From a checkpoint of a small contrastive image-text model: encoder widths [64, 96, 144], text encoder norm layernorm.
Rows from block 5 of the image encoder of a small contrastive image-text model, named by matrix and row number. Each number is 50 + 15 x the weight over its row's rms, rounded and kept within 0 to 99. All counts start at 0. After the name is the row's rms in percent of the matrix's.
After each channel's rows are labels from the 100 images, of 14976, where the channel reaches its highest value: "top examples" is what is common among them. Only what is clearly more common there than usual is listed. The data: photos of plants and fungi (iNaturalist). In brackets: how many of the 100.
# conv: 3x3 conv (encoder.blocks.5.conv.weight, 96x96x3x3, each kernel summed), inputs 0-47

conv.15 099:47 64 46 60 63 71 38 45 69 62 61 58 31 52 77 92 52 66 47 99 29 70 48 41 49 64 61 60 56 56 55 56 54 68 29 49 47 43 27 52 46 35 85 42 18 65 41 51
top examples: order Asterales (30); family: Asteraceae (30)

conv.85 107:38 42 74 52 35 39 66 27 33 31 33 47 49 57 64 52 76 33 20 21 44 57 39 50 57 59 33 77 52 55 65 59 56 32 56 44 47 26 55 37 55 26 36 76 47 68 35 42
top examples: order Lamiales (26)

conv.12 089:35 57 42 70 63 58 62 76 63 65 31 67 40 48 52 48 22 42 45 32 60 30 60 41 19 40 63 53 86 37 57 50 53 48 82 45 57 43 53 61 74 54 33 46 22 44 60 36
top examples: order Asterales (47); family: Asteraceae (47)

conv.92 108:41 53 61 43 64 47 50 35 28 30 00 35 73 84 51 52 30 31 39 45 65 64 37 41 60 48 45 34 34 33 64 47 55 28 38 33 55 59 59 52 63 57 38 37 21 50 54 64
top examples: order Asterales (42); family: Asteraceae (42)

conv.4 101:55 63 57 33 44 27 38 40 61 43 60 22 37 52 77 37 33 21 58 41 23 30 58 38 53 40 61 61 60 57 56 23 41 48 49 46 68 34 37 73 58 49 27 49 31 50 53 46
top examples: order Asterales (44); family: Asteraceae (44)

conv.7 096:26 26 29 42 87 38 28 52 87 39 66 69 42 48 88 36 63 59 43 42 29 52 52 44 41 51 52 76 72 31 48 79 66 49 31 70 35 62 69 79 76 55 33 29 38 38 48 34
top examples: order Caryophyllales (26)

conv.51 111:39 77 58 51 73 19 35 45 36 35 45 38 44 47 41 40 72 41 87 60 59 58 51 77 44 22 26 34 57 43 55 36 42 32 17 74 28 42 24 33 49 39 58 51 67 66 41 20
top examples: order Caryophyllales (29); family: Cactaceae (25)

conv.83 108:19 68 47 35 41 57 72 37 71 36 25 38 30 62 53 56 20 28 49 45 35 60 55 49 50 39 65 66 49 49 32 29 39 53 36 51 74 39 46 63 70 52 20 46 30 42 59 74
top examples: order Asterales (28)

conv.57 086:46 42 43 43 56 51 56 24 50 66 40 43 29 30 46 47 43 97 31 65 51 33 61 69 23 46 24 28 62 42 66 42 37 61 28 55 59 37 18 17 34 38 47 58 38 44 48 32
top examples: order Asterales (28); family: Asteraceae (28)

conv.38 082:35 54 53 35 37 24 51 36 59 61 56 31 33 40 26 57 12 51 27 55 65 48 43 72 37 39 41 60 56 38 36 73 60 48 51 42 29 54 64 54 41 44 77 54 43 29 46 65
top examples: class Liliopsida (37)

conv.60 077:69 26 72 41 36 51 48 50 65 31 54 68 58 75 42 37 60 52 69 38 53 57 49 65 56 51 67 20 40 42 36 61 74 23 55 63 35 57 38 33 83 76 46 35 43 66 59 49
top examples: order Asterales (49); family: Asteraceae (49)

conv.28 115:37 29 57 42 45 49 58 28 27 41 54 30 60 67 57 54 40 36 43 37 50 51 58 49 51 82 49 46 36 53 49 45 48 51 23 60 67 35 56 45 63 45 36 30 43 23 54 79
top examples: class Liliopsida (32)

conv.54 111:33 45 50 37 40 45 72 37 81 62 46 46 26 47 44 55 51 51 65 80 44 53 63 36 40 52 58 57 42 57 55 53 37 69 47 52 64 69 40 74 43 30 50 56 13 47 59 56
top examples: phylum Basidiomycota (25); class Agaricomycetes (25)

conv.65 133:56 32 48 59 53 63 45 50 35 76 41 36 44 31 40 20 53 39 38 32 29 40 50 55 34 57 54 37 48 93 58 12 51 56 51 30 54 85 32 52 46 45 41 42 53 70 52 52
top examples: class Polypodiopsida (28)

conv.22 097:74 59 62 38 43 46 47 67 54 37 60 52 45 46 53 34 22 37 61 48 68 30 49 65 45 14 51 39 72 29 53 43 47 45 48 15 43 38 39 31 52 56 42 41 59 45 66 25
top examples: family: Asteraceae (40); order Ranunculales (28)

conv.31 090:24 74 58 50 58 52 68 71 66 44 43 64 36 37 25 33 32 56 41 48 46 40 44 52 41 38 48 36 43 36 51 47 66 60 70 75 67 83 63 34 56 26 62 26 37 62 33 67
top examples: order Lamiales (27)

conv.1 086:39 66 59 79 56 24 33 41 42 69 49 55 35 44 47 65 40 60 41 36 41 49 42 57 31 60 37 61 44 62 50 94 55 58 43 80 16 46 51 63 59 57 43 66 59 67 30 26
top examples: class Liliopsida (28)

conv.73 094:32 75 53 27 63 07 48 28 63 30 55 47 31 50 64 54 64 42 75 51 44 40 61 39 41 59 38 59 48 42 36 65 57 43 80 65 40 39 40 56 56 31 35 46 54 51 48 24
top examples: order Caryophyllales (36); family: Cactaceae (34)

conv.58 093:51 48 54 78 36 29 46 64 52 35 75 63 48 55 39 67 30 63 48 81 55 56 53 23 54 49 41 84 69 07 59 33 47 73 33 49 44 63 56 41 40 63 64 46 52 44 45 79
top examples: order Asterales (52); family: Asteraceae (52)

conv.32 090:48 34 46 55 36 28 29 53 28 51 29 43 65 47 50 38 38 51 56 82 42 32 69 49 19 44 19 38 76 24 37 37 50 38 38 31 53 53 20 63 44 46 72 51 24 67 26 45
top examples: order Asterales (57); family: Asteraceae (57)

conv.62 088:66 53 71 62 53 55 50 68 35 29 27 43 34 37 44 34 54 57 38 32 76 46 38 64 26 33 58 55 49 31 62 42 64 43 34 65 39 37 33 48 25 75 63 59 32 60 42 32
top examples: order Asterales (36); family: Asteraceae (36)

conv.16 113:51 73 45 43 38 33 21 51 29 28 50 31 19 40 63 35 32 28 62 50 20 43 53 44 17 44 62 79 58 51 41 36 41 36 51 60 33 60 32 48 64 43 47 43 81 74 52 49
top examples: family: Asparagaceae (26); order: Asparagales (26); text has "yucca" (25)

conv.44 104:40 49 39 37 27 65 64 62 76 41 59 43 08 29 70 36 43 48 51 32 60 27 49 59 35 39 56 57 53 16 70 42 47 43 33 50 18 38 57 33 45 20 38 25 54 79 57 44
top examples: order Asterales (33); family: Asteraceae (33)