config.yaml
model: "contrastive image-text model"
dataset: "photos of plants and fungi (iNaturalist)"
train_examples: 90422
image_size: 40
crop_scale_min: 1
horizontal_flip: true
cutout: 0.4
tokenizer: "char"
vocab_size: 37
loss: "softmax"
embed_dim: 256
encoder_arch: "vgg"
encoder_norm: "batchnorm"
encoder_activation: "hardswish"
encoder_depths: [3, 3, 3]
encoder_kernel_size: 3
encoder_stem: "single"
encoder_widths: [64, 96, 144]
encoder_downsampling: "max"
text_encoder_causal: false
text_encoder_width: 192
text_encoder_layers: 6
text_encoder_norm: "layernorm"
text_encoder_norm_position: "pre"
text_encoder_activation: "gelu"
text_encoder_mlp_ratio: 4
text_encoder_head_dim: 32
text_encoder_fused_qkv: true
text_encoder_bias: "all"
text_encoder_qk_norm: true
text_encoder_layer_scale_init: 1.0
text_encoder_parallel_block: false
text_encoder_inner_norm: false
text_encoder_positions: "sincos"
init: "kaiming_normal"
residual_init: "none"
optimizer: "normuon"
muon_scale: "match_rms_adamw"
lr: 0.0028
momentum: 0.95
nesterov: true
orthogonalizer: "newton_schulz_5"
adamw_lr_other_params: 0.0015
grad_clip: 1.0
steps: 3300
batch_size: 128
epochs: 4.7
lr_schedule: "cosine"
final_lr_fraction: 0
warmup_steps: 160
weight_decay: 0.1
adamw_weight_decay_other_params: 0
Rows from block 5 of the image encoder of a small contrastive image-text model, named by matrix and row number. Each number is 500 + 25 x the weight over its row's rms, rounded and kept within 0 to 999. All counts start at 0. Numbers have three digits each.
After each channel's rows are labels from the 100 images, of 14976, where the channel reaches its highest value: "strongest on" is what is common among them. Only what is clearly more common there than usual is listed. The data: photos of plants and fungi (iNaturalist).
# conv: 3x3 conv (encoder.blocks.5.conv.weight, 96x96x3x3, each kernel summed), inputs 48-95

conv.75:473527435486493487489513495470489486447494516519546483473501479492516524484470499523494518501515522493517493464492477512525505504511517505508452
strongest on: order Asterales; family: Asteraceae

conv.20:558472448498515458475515515522496487499533508488482441527519484539512516530512451502461523499492510528527480499462474505505465529514488462482467
strongest on: class Liliopsida

conv.57:491493480508532507473475481465511448525479488509494501481485530506509465506496475489500496502517476539469523506508459499492574499533512518511513
strongest on: order Asterales; family: Asteraceae

conv.71:490499536497503513506517518462539512483527509493487480490531527447476483524477492510492490495485468534454507531480502474472493497520476554527463
strongest on: order Asterales; family: Asteraceae

conv.22:476465507486473506533485522525483514507526533484557556456516511439442505494491478468513489517498547508501493498462507501465500487478498524459504
strongest on: family: Asteraceae; order Ranunculales

conv.51:538464510484507466500518488478516470498426468476508517485511515512499479459481502493486478484507517494497482487499492485481495488520482511480468
strongest on: order Caryophyllales; family: Cactaceae

conv.44:502473503484557506494490510475518474541495503560517485479526492509531496497497543480504503499475523499526502508470524463484489464505510521492524
strongest on: order Asterales; family: Asteraceae

conv.31:479531554498506487482529513487537482473555510523479470473502473471467462490492480503479474455478486529493499492542465521514530515481501485503464
strongest on: order Lamiales

conv.83:500475535488514471462518479471499468462495449526493500491486535512499489488509497494501491528445490515450554504490496490499491499509472476443523
strongest on: order Asterales

conv.92:511489481469533443473516504497526501483511509512448452542471508461523524510472479478492507484516512504503494472505492546497482482534478537501504
strongest on: order Asterales; family: Asteraceae

conv.42:445496493515489506515474492488472489496505522507455515514511445514512468500514496528512460499523488524524445464513506526502476479533494443502448
strongest on: class Liliopsida

conv.9:475500504466545482516481473534521529484498502524479445487538475457464501507481495479534453496485539517493531509504505517510497493517527507483515
strongest on: order Asterales; family: Asteraceae

conv.88:488505483498475508474510495484518506470510480512546450497494479510498473518506540493461523490480537463530516505470503507460488464476518541494505
strongest on: order Asterales; family: Asteraceae

conv.28:504456499482492478487489472516411500473520491517511478488494501569526539480520460510517530561515510523482515527532504507527497542471488488497471
strongest on: class Liliopsida

conv.62:456499544468464459493494509479522486465519495498478507534505491495433504478470508474477478520483525531487513550520490503460485503499500541447484
strongest on: order Asterales; family: Asteraceae

conv.72:503535527472492539480494479514469466513472491478447437501510509474527462506496491461480481499480497488494512513483475521508485521509528530467467
strongest on: order Asterales; family: Asteraceae

conv.12:488495506530500511518508539482601519508488466497503515456510506490468513492504527478513501497458542467529486488488526501539511497508525484508501
strongest on: order Asterales; family: Asteraceae

conv.70:467479474499509462515499482510450477512515503540486515544511485497499478505487477507520515497532478507523494507510479537513512517520467497508464
strongest on: class Liliopsida

conv.58:509509477478501453482496500516476488484493514529533481468524482463484557490490484476535513500528497465532468492483449467523491541496488494518505
strongest on: order Asterales; family: Asteraceae

conv.85:466456487440499475468501504522497539569499487476447487536513510505472503515507514520500519464488482481517530483469511477474481496479508496485516
strongest on: order Lamiales

conv.60:492508501567477515521452470504490507522476494508484541453510517511494456515482496471482479509479517453513522547465522485459515500475488499496471
strongest on: order Asterales; family: Asteraceae

conv.87:450511538471520490513500469469466467495499553498550479472480503476516545469477504513521562506449513475528451512503474505468520509495495512469483
strongest on: order Asterales; family: Asteraceae

conv.1:489474514481522510482468475506476508526477496494525476500530500491496505513425506489518541497527486508528454494532536486465512452536518507498458
strongest on: class Liliopsida

conv.45:500472512543535462478522506482472509500521524533536498508486518513509531477527474538529496500476510493454473490520508476521488495504465519480498
strongest on: order Asterales; family: Asteraceae

conv.38:466470523499508526462504488496485513436533514492493514484511496491483547469474468479511460476484495483534473493499466482567481523485480456461502
strongest on: class Liliopsida

conv.54:519508465526491516449461468565472490480500467506528497467500503488485483497561475477523498524465471535491476489495447462455498493480509487479464
strongest on: phylum Basidiomycota; class Agaricomycetes

conv.23:519497514488560532470498519496522491507452499482460462527511503490509513516496468472560475483491465506518509495522470504531487544528474474517482
strongest on: order Asterales; family: Asteraceae

conv.32:490485476494467479491498545494452505494508495528509543482511514504485525491513488463535503466490483468488512465514454478537494502524478466481511
strongest on: order Asterales; family: Asteraceae

conv.16:520491554528546500484499495490486475514488465517465501488513491532461509492521521488519505499476485453485482487473471496472473457482529462478509
strongest on: family: Asparagaceae; order: Asparagales; text has "yucca"