Weights of a small contrastive image-text model.
Training: normuon at rate 0.0028, 3300 steps, batches of 128.
Data: trained on photos of plants and fungi (iNaturalist), 90422 training examples, 4.7 epochs.
Rows from block 4 of the image encoder of a small contrastive image-text model, named by matrix and row number. Each number is 50 + 12 x the weight over its row's rms, rounded and kept within 0 to 99. All counts start at 0. After the name is the row's rms in percent of the matrix's.
After each channel's rows are labels from the 100 images, of 14976, where the channel reaches its highest value: "strongest on" is what is common among them; "patch colour" is the nearest of a few named colours to the mean colour under the peak. Only what is clearly more common there than usual is listed. The data: photos of plants and fungi (iNaturalist). In brackets: how many of the 100.
# conv: 3x3 conv (encoder.blocks.4.conv.weight, 96x96x3x3, each kernel summed), inputs 48-95

conv.56 084:63 32 39 53 46 54 37 36 40 40 60 55 52 55 58 29 45 54 44 34 46 45 41 55 41 51 39 63 53 68 55 38 69 42 45 51 57 40 56 45 46 56 64 40 55 38 47 45
strongest on: order Asterales (27); family: Asteraceae (27)
patch colour: pink (28)

conv.63 090:34 49 28 46 79 45 47 35 56 49 29 67 71 51 43 43 68 61 26 29 46 34 47 55 52 47 54 29 54 45 31 51 34 46 51 51 23 54 44 25 55 58 55 62 35 53 60 50
strongest on: order Asterales (34); family: Asteraceae (34)
patch colour: pink (25)

conv.30 087:23 68 35 34 58 55 42 57 41 37 49 50 37 52 48 35 58 50 42 47 68 60 58 30 43 49 28 49 43 53 56 67 49 38 69 41 30 68 50 38 38 44 61 41 41 29 56 50
strongest on: order Asterales (59); family: Asteraceae (59)
patch colour: pink (45)

conv.19 114:60 38 55 39 36 52 37 59 73 65 59 52 45 67 63 54 51 67 52 53 59 50 71 39 60 68 57 34 84 38 62 55 36 52 50 41 53 39 19 40 46 57 64 59 53 47 47 52
strongest on: order Asterales (37); family: Asteraceae (37)
patch colour: yellow (39); orange (32)

conv.69 109:42 25 33 57 56 46 68 33 49 47 51 48 41 48 68 40 37 38 47 36 52 58 68 75 37 39 61 31 49 57 42 42 55 38 40 40 53 45 64 49 52 41 39 40 54 57 32 56
strongest on: class Liliopsida (27)
patch colour: grey (73)

conv.62 094:46 75 56 39 60 39 36 79 55 46 48 26 54 59 33 61 57 47 33 44 50 54 26 31 61 46 55 39 46 37 51 83 49 48 81 55 51 50 50 72 64 32 61 59 67 45 56 40
strongest on: order Asterales (33); family: Asteraceae (33)
patch colour: yellow (73)

conv.14 109:52 52 53 40 66 66 59 56 64 53 52 52 41 50 28 38 34 51 52 36 46 35 52 22 42 53 56 30 49 56 48 39 61 28 55 43 51 50 47 63 67 39 36 36 54 45 44 37
strongest on: order Asterales (38); family: Asteraceae (38)
patch colour: yellow (32); orange (31)

conv.0 102:68 60 45 55 63 46 56 47 33 40 50 55 63 50 51 40 23 50 26 68 47 49 39 50 49 29 53 73 42 40 48 63 61 57 44 34 32 51 52 51 60 54 54 52 62 31 48 44
strongest on: order Asterales (31); family: Asteraceae (30)
patch colour: yellow (33)

conv.64 096:53 41 37 37 56 49 59 55 63 39 23 27 51 71 60 33 37 14 40 49 44 37 54 29 61 50 50 54 43 67 58 42 30 48 49 43 42 61 59 36 51 70 42 45 40 63 50 25
strongest on: order Asterales (45); family: Asteraceae (45)
patch colour: orange (35); yellow (27)

conv.76 080:66 53 43 57 56 65 61 36 42 45 46 60 39 61 39 40 29 53 39 56 60 38 65 43 33 40 58 35 56 37 49 63 16 43 50 44 33 25 42 42 56 39 46 45 46 61 58 48
strongest on: order Asterales (57); family: Asteraceae (57)
patch colour: yellow (29)