config.toml
encoder_arch = "vgg"
model = "contrastive image-text model"
dataset = "photos of plants and fungi (iNaturalist)"
train_examples = 90422
image_size = 40
crop_scale_min = 1
horizontal_flip = true
cutout = 0.4
tokenizer = "char"
vocab_size = 37
loss = "softmax"
embed_dim = 256
encoder_norm = "batchnorm"
encoder_activation = "hardswish"
encoder_depths = [3, 3, 3]
encoder_kernel_size = 3
encoder_stem = "single"
encoder_widths = [64, 96, 144]
encoder_downsampling = "max"
text_encoder_causal = false
text_encoder_width = 192
text_encoder_layers = 6
text_encoder_norm = "layernorm"
text_encoder_norm_position = "pre"
text_encoder_activation = "gelu"
text_encoder_mlp_ratio = 4
text_encoder_head_dim = 32
text_encoder_fused_qkv = true
text_encoder_bias = "all"
text_encoder_qk_norm = true
text_encoder_layer_scale_init = 1.0
text_encoder_parallel_block = false
text_encoder_inner_norm = false
text_encoder_positions = "sincos"
init = "kaiming_normal"
residual_init = "none"
optimizer = "normuon"
muon_scale = "match_rms_adamw"
learning_rate = 0.0028
momentum = 0.95
nesterov = true
orthogonalizer = "newton_schulz_5"
adamw_lr_other_params = 0.0015
max_grad_norm = 1.0
max_steps = 3300
batch_size = 128
epochs = 4.7
lr_schedule = "cosine"
final_lr_fraction = 0
warmup_steps = 160
weight_decay = 0.1
adamw_weight_decay_other_params = 0
Rows from block 2 of the text encoder of a small contrastive image-text model, named by matrix and row number. Rows with one number belong to one neuron. Each number is 500 + 50 x the weight over its row's rms, rounded and kept within 0 to 999. All counts start at 0. Numbers have three digits each.
Before each neuron's rows are labels from the 100 texts, of 14976, where the neuron reaches its highest value: "tokens" is the input token at the peak. Only what is clearly more common there than usual is listed. The data: photos of plants and fungi (iNaturalist).
# fc1: MLP up (text_encoder.blocks.2.mlp.fc1.weight, 768x192), inputs 64-127
# fc2: MLP down (text_encoder.blocks.2.mlp.fc2.weight, 192x768, transposed), outputs 64-127

tokens: "y"; "t"
fc1.735:510598431438517505466511465448450570498485486511600570531527502448436499516548477465540572460421402469410501517436570620489507565603573517437385563471483528537531409437488469464584509472423553
fc2.735:530413521531506520463489499596469568476525423525498485515445571462546437542429636526508446453440412451545470528461492419561514562534474463527547405532569545578476540571625565506407442524535439

tokens: "d"; "c"
fc1.737:490549656478496471412523481474520463457547466564410412478531423502503458523492513550479494442478507425484462483593486529477589484536531490441481586485568478481410503459495454563448532441476547
fc2.737:527504448423460462527474502554508578604598514523516485377489548465466468526532565499549510473513489570546503500465428506469430554587494398506478514426550473559504466483511521454410516517442510

tokens: "s"; "p"; "m"
fc1.85:590537468586500493424454578501428459525488544502550547466441345538504416532481567568442511460462556459425554525496414497598458501459527583433513520511463652392491459524500548499485541605502463
fc2.85:613609545479546445501444613589496522520477513538575489482555525470547655507475458494437558452546484500515500503413494452480399429556537490521419485517416452428414530574483442471405432474365530

tokens: "l"; "g"; "o"
fc1.530:501522504557608503538441527510397509449525514660531504529529508436502455435524454601488433522533487466430467390569384476505464601441510474467545565474543517491499473474470512435528468438512487
fc2.530:487453525429559513465452490448512396567517505480498554450470590490501522408495463503458556490555519473426431511432585540459513453510522495505557483562487466444493460491571486445489489561495509

tokens: "a"; "d"; "p"
fc1.135:444532425469438410563481496457509491595497555539484597541561430559516552535538489521510435495448536519536439425560463444522411522507486531509480468478515468512409443596564483575544502502535434
fc2.135:495550504462477523566415444490570427451545522418497469531581486606536522520552475478485471534463497521448461532463491442615466506491463536521514428512527513476508484444564491505558449488461430

tokens: "s"; "g"; " "; "d"
fc1.196:515494471557468529539539531495547395537533471432530409501533562533516499512539514487499526448425595498534386448517561477459535531466520510490420474562453466619523511430615578494541521477514384
fc2.196:473548486393508476553571552512589471557441501483553455549573469472461425482487522541462530453483482494466556515538567463474494439486441478442436565423487486513538477501480506475511491569508457

tokens: ","; "c"; "n"
fc1.678:523436521542501477557514461559518442576462499459548501505519541624541519535428497531479554467534521470479497461456574486561433520496603462541520536456537446541540531521537512548510500534391529
fc2.678:472448521521525410431434583544535423543465575532459599506478580520531556500512459449420452456507481489469478534502558516508494520482570419544519569461606479508569541424580548465441453516516434

tokens: "d"; "l"
fc1.261:457441525482553479480520476416426531548536622412536408434425521567552472502575542538555481433549500573499515399500555470522475498492485478507505538593442528555498499532519546494437459363465460
fc2.261:525460407530483492514529522424574456454553600401543529416435449440549466494451433473582538482496457502567468479488485471449482524478481590581521506430608545468412495525503490488457598469522509

tokens: "y"; "s"
fc1.581:504525491475527523481413445555560452512573426457484522473487538520434532542480528530519441514470546568470502469509470546473567477566567457455526563478433424548561528485456398466424552575513590
fc2.581:570442452481567544471524370490498555454488492411422493590548477550525499560369486522414593446549452465472548487524523516564582515480540538579543580527545477498499483506532541485456458497492467

tokens: "y"; "a"; " "; ","
fc1.386:463597464460540488486427495531540528489544443528491510438467487494492465461501407470519430572582571427514463420464495494486468513447514433458474489445473457382491540481587411424385510528494503
fc2.386:594380512381544466480581481538540530390524449429387503532566558530526518496453515479457436458529487518514540511451642426470494528543619505478506467569501575611522407458532478526624478561425441

tokens: "a"; "f"; "p"
fc1.237:410531628449473504566499565419435505476579492469445506530615458526593481499527443525432445474511466433489540484500417505460580455529480536583537531532539426493381560573536499466466435438475479
fc2.237:482428456535501504511463426545517502503508470494437457482417497508541525484475484518509469494447518502504578445531572515609522482508388570497503577474606515525495541521473472525491486534523601

tokens: "<end>"; "n"; "a"
fc1.192:471434460504552432505530532536531597486537574491488556499479557553539469545475441500498464506499505625526486520465525553416566557479441573437481520515438531516481444447482600539550399525448534
fc2.192:490515488438617480461471557549478489535528449569456514455588643415479519478472541506405505585479475555529429513532527526444569411593546558463481452590626485455593545453486463466462442554513496

tokens: "a"; "l"
fc1.343:534532548502577537487465429471517499417517503631485446421510583498448493508441529519554440522559439468438523556479550462370438522513449499503498548501577420405364442448492489510514532477478508
fc2.343:500434549542493515510427464551472485505401503591502516428594631498542558477549495512515442564522516491406470543564612442505440539562546505482545598502420553566532401542510478505486452563512387

tokens: "s"; "("; "a"
fc1.336:598477517562441541525478501548476519456445490489519414525494529440388570481456500491561519521512480463421490468504509499522526483573536507381533460538435517474484554466540527532479536423491504
fc2.336:564471524486489560451479512569622472447544576460387454424482465401494556563474503508392532581520551427567512444483575433454501523456475521496490507504496482546466482490496437470475618518557529

tokens: "s"
fc1.698:562494500549538407462485466429467552511579507581513478560514494518521466498541529481489432471625550469529467438488476514382557642574582489575538462470545502474442510501512542474538541488461452
fc2.698:513478484433486502554504565473554561539411543512536488547482582499484426572503546527478564525513428479510363426470490498482527556481503463544532552499493519574437459511487417422559489505565489

tokens: "y"; "f"; "i"
fc1.71:522400483477426505507471494468549541493567511500518538559542414522507555515469449466462537493595451477545553435481487452573436493531475620500556450503479573556470460497497490444496463579552446
fc2.71:441419473533482544491506447553461466487514486443428487522461543496581434366470507497561560398504559467515549553533514543467495556421546516430631519461423552429568447508514465441444516495428478

tokens: "a"; "m"; "p"
fc1.325:517541490564507392528511421573471477438452481520458438547529479459494600486452429511452546528493477433543518487497517466496548530488476516556440483516514442614615485506465578456496479609468548
fc2.325:536526589402494599378629447514440503521551472438488486541448489512445524565543464468498495422430513501512460488529484375516485402565485441505508501466503489515499486565538429478458456524493421

tokens: ","; "d"; "p"; "o"
fc1.401:499447507499503478506417566535605393516525470499538449516494443478506522513510441479502558458500507451462556458519521529438471532498490520479504485530370482515460489597463352514490477456509563
fc2.401:503547455560490526441465531508571465539461392470588463484467574574485463458458515455489432539505547519448428523570505532536496485499547496534490469544547501514503484556489469547505420447560469

tokens: "s"; "u"
fc1.721:495603452551505509450575479483626497563510489471489483530461477421421481517537408524484395464538584421477547520512499523580582512514437497361445475580549555556393426478481423479497457491470439
fc2.721:504498432567445534535553510585475521455453520482431529426508416472526469530521577438477535505479574543498433544567491555538530458451528396575486525537492536459490508530436510425524620488503562

tokens: "d"; "c"
fc1.704:468491440480496569505473531352523507488476501488663488525477517477493457408509374515514522578612545445589493501480465510548480532537474561465467603556608480489440490478555530459569526479542513
fc2.704:492597594445481503451456514442508498503539504457545492513492489494470546552433531559475511535418421439584457412543542495507506506513449498551482490481534376397448518499541480526607538491475405

tokens: "a"; "d"; "c"
fc1.577:532433523353513676524555511517472569436546424511407542453440524572523439524548521550492527508576466460492551428524393499434446545454566503471447501534489527488419552459521486484501512507519457
fc2.577:560412457541436478543516407521581493464462423525475542511591508526498520431491515530414447505530381569455411526506457481448529535620491485586510434501552452465570449470458523455496540563564384

tokens: "a"; "y"
fc1.124:424521528523443482441455508524524535589370465594476456526536572555478441497483442460476483469590498484518567514471541453513438412517534494522468484497521445577446450547603543525456492470476536
fc2.124:433543415456528523496572531573603605456566442455457456463423530492435478578519458548463562493483590489551444481576430481532479602577477536380542509554483431434553418464488478457489567447480582

tokens: "y"; "m"
fc1.488:541447505537478592431511572475490536427454482485529562519523496581443480635506506532581595491556430550424525508542489498522401471432545501530472487524558423500516460441483426512563550394541495
fc2.488:430496529511611464526495656437501600492524450456548529519585537516590412499503570462410481425468486521465454442547443499531480470510457546444513550444512538411521468547424526509504450499469650

tokens: "a"; "s"; "n"
fc1.46:418533491546587526443487511480479566448510533368563492484503503570443422560521552476445522376653532452468481417476509597442500443439535499465517517472463518426528511466443478449537532485493485
fc2.46:505433516547486497501517455524403531584554491415577481562580451469552476564409476500559463564619464486473525541474505497436340481506539339577497446559516498354426556459489479453406557483526494

tokens: "s"; "h"; "t"
fc1.458:518539401560463467549418481452513467487442558555474571470557493451449459463562486450483386525502558546585525580526538542619527515461482462491443482476513513519457488448564478410507536488530583
fc2.458:582450508538555550545447508478536548451503514544494505452495486500460410513448485448486402508609539489498477573532537519465498530487578464435511532542504469470524453516600463453533596505439518

tokens: "y"; "f"; "t"; "l"
fc1.136:542489443459429511529555434503466536519429526493510503520572489452525478455561496527438487474528453458544436501494574484458518507580454431555527496448578555505570481545511561533581547528422466
fc2.136:456490493593385536445521375466401577530506425573438567551519414509478459536518557526582533469433484453495543494474529505479535469465560555572504552576578465461530609531515457510551516565488454

tokens: "d"; "o"; ","
fc1.482:440517423521474482466480519491469468601398484470509570495499472530523499486506545567453550475483472516411631467587490515505485540590475462457482435506605476460460509507475520380499458488521465
fc2.482:467453510519433535429544496550455411509521463504507505527514600475437513588443457543479464551457446477569539545490525434532457535599514448444380488454474529561450501516469561421553594490504531

tokens: "s"; "r"
fc1.172:447523474561456547416422494452580505500503455491513472590441536542505514517500509486417453491455502546467524504459415486502456504525622484411532385380515548470554527495504524486571496450558485
fc2.172:523443554563533526544502485481500486452531524473457600463455483529539510469551508466510522440492546454500480573523498460474555539476504505497529495525468422345474556483512546502513522551606501

tokens: ","; "a"; "f"
fc1.636:441538554550469466565527532545409517541528480455557498435503514537448571541490468522526491440548484533495512468491603511536492473560493547524451510439594538425525565393559437545601550491561465
fc2.636:466512526483436551604507519501470431491514599430482465500541488476542489544507504463614506513490370517523550469548508469528479581458410438542522525495476482529478448501411465342496554451421566

tokens: "d"; "<end>"
fc1.709:599541478511439458516561535541537493559450502532436534508473536450466477453563501545537542491523521448572532524492515456591560451571559452473461482513602438442507509472568470458556501484501511
fc2.709:466541546438536525515470570538623517529492599531446552476495582442501504550448489553567473511456530457561477500545513529425509572445521468435457436453486467466477525511429587454567492483530498

tokens: "y"; "t"
fc1.682:539537396469514452474482459531553529547474392540454528424473481501518514489435577552406509412506451482423547558522398530460359581556500521402392486563498539476523433507491450569609529491500429
fc2.682:527466424587650504492471607480511466535514468499547550501467508576558453487562476457569510473493628502559447473443461436509484479484441433490500560502498387513507489528519492410403516472439467

tokens: "d"; ","
fc1.18:568520484453555497523546552571443488454442435404483536497549469464510530542435539514430543450389581497508519439507405498450565464514514484448514412503566449610457464529479484403513518497593523
fc2.18:545411465514525515638352591548497466521540468501551439516516541444439555475566499541569490450417504537487464547480542569478459421587500514472547462417427577546529585528561538573459483491469491

tokens: "d"; "l"; "b"
fc1.449:568498557505537532424514430451525506497490508449537563476544470503516547477540566520504513484368466617443470439606448464562464494564492517545564528465538538461518587475458537489513513488541475
fc2.449:595543527480454507515472561458545512579596506555496553396565552473417482536477532562514496481520470588550511474499517497535468522486443565494459537567496472494378482550481485471448535549516363

tokens: "<end>"; "y"
fc1.176:481564495582464488467474600490538428466493442514460553501541549480492440514431570513503504464507453548491394460437544451492450662528524507565524509520501531578569536489558455501480514549475442
fc2.176:509401504525439451471448537442484528434470527510524544537438478561507444488380480574469547424458555556535506543468475364482498501509518498553551547567542614618424494426547491444421477555569455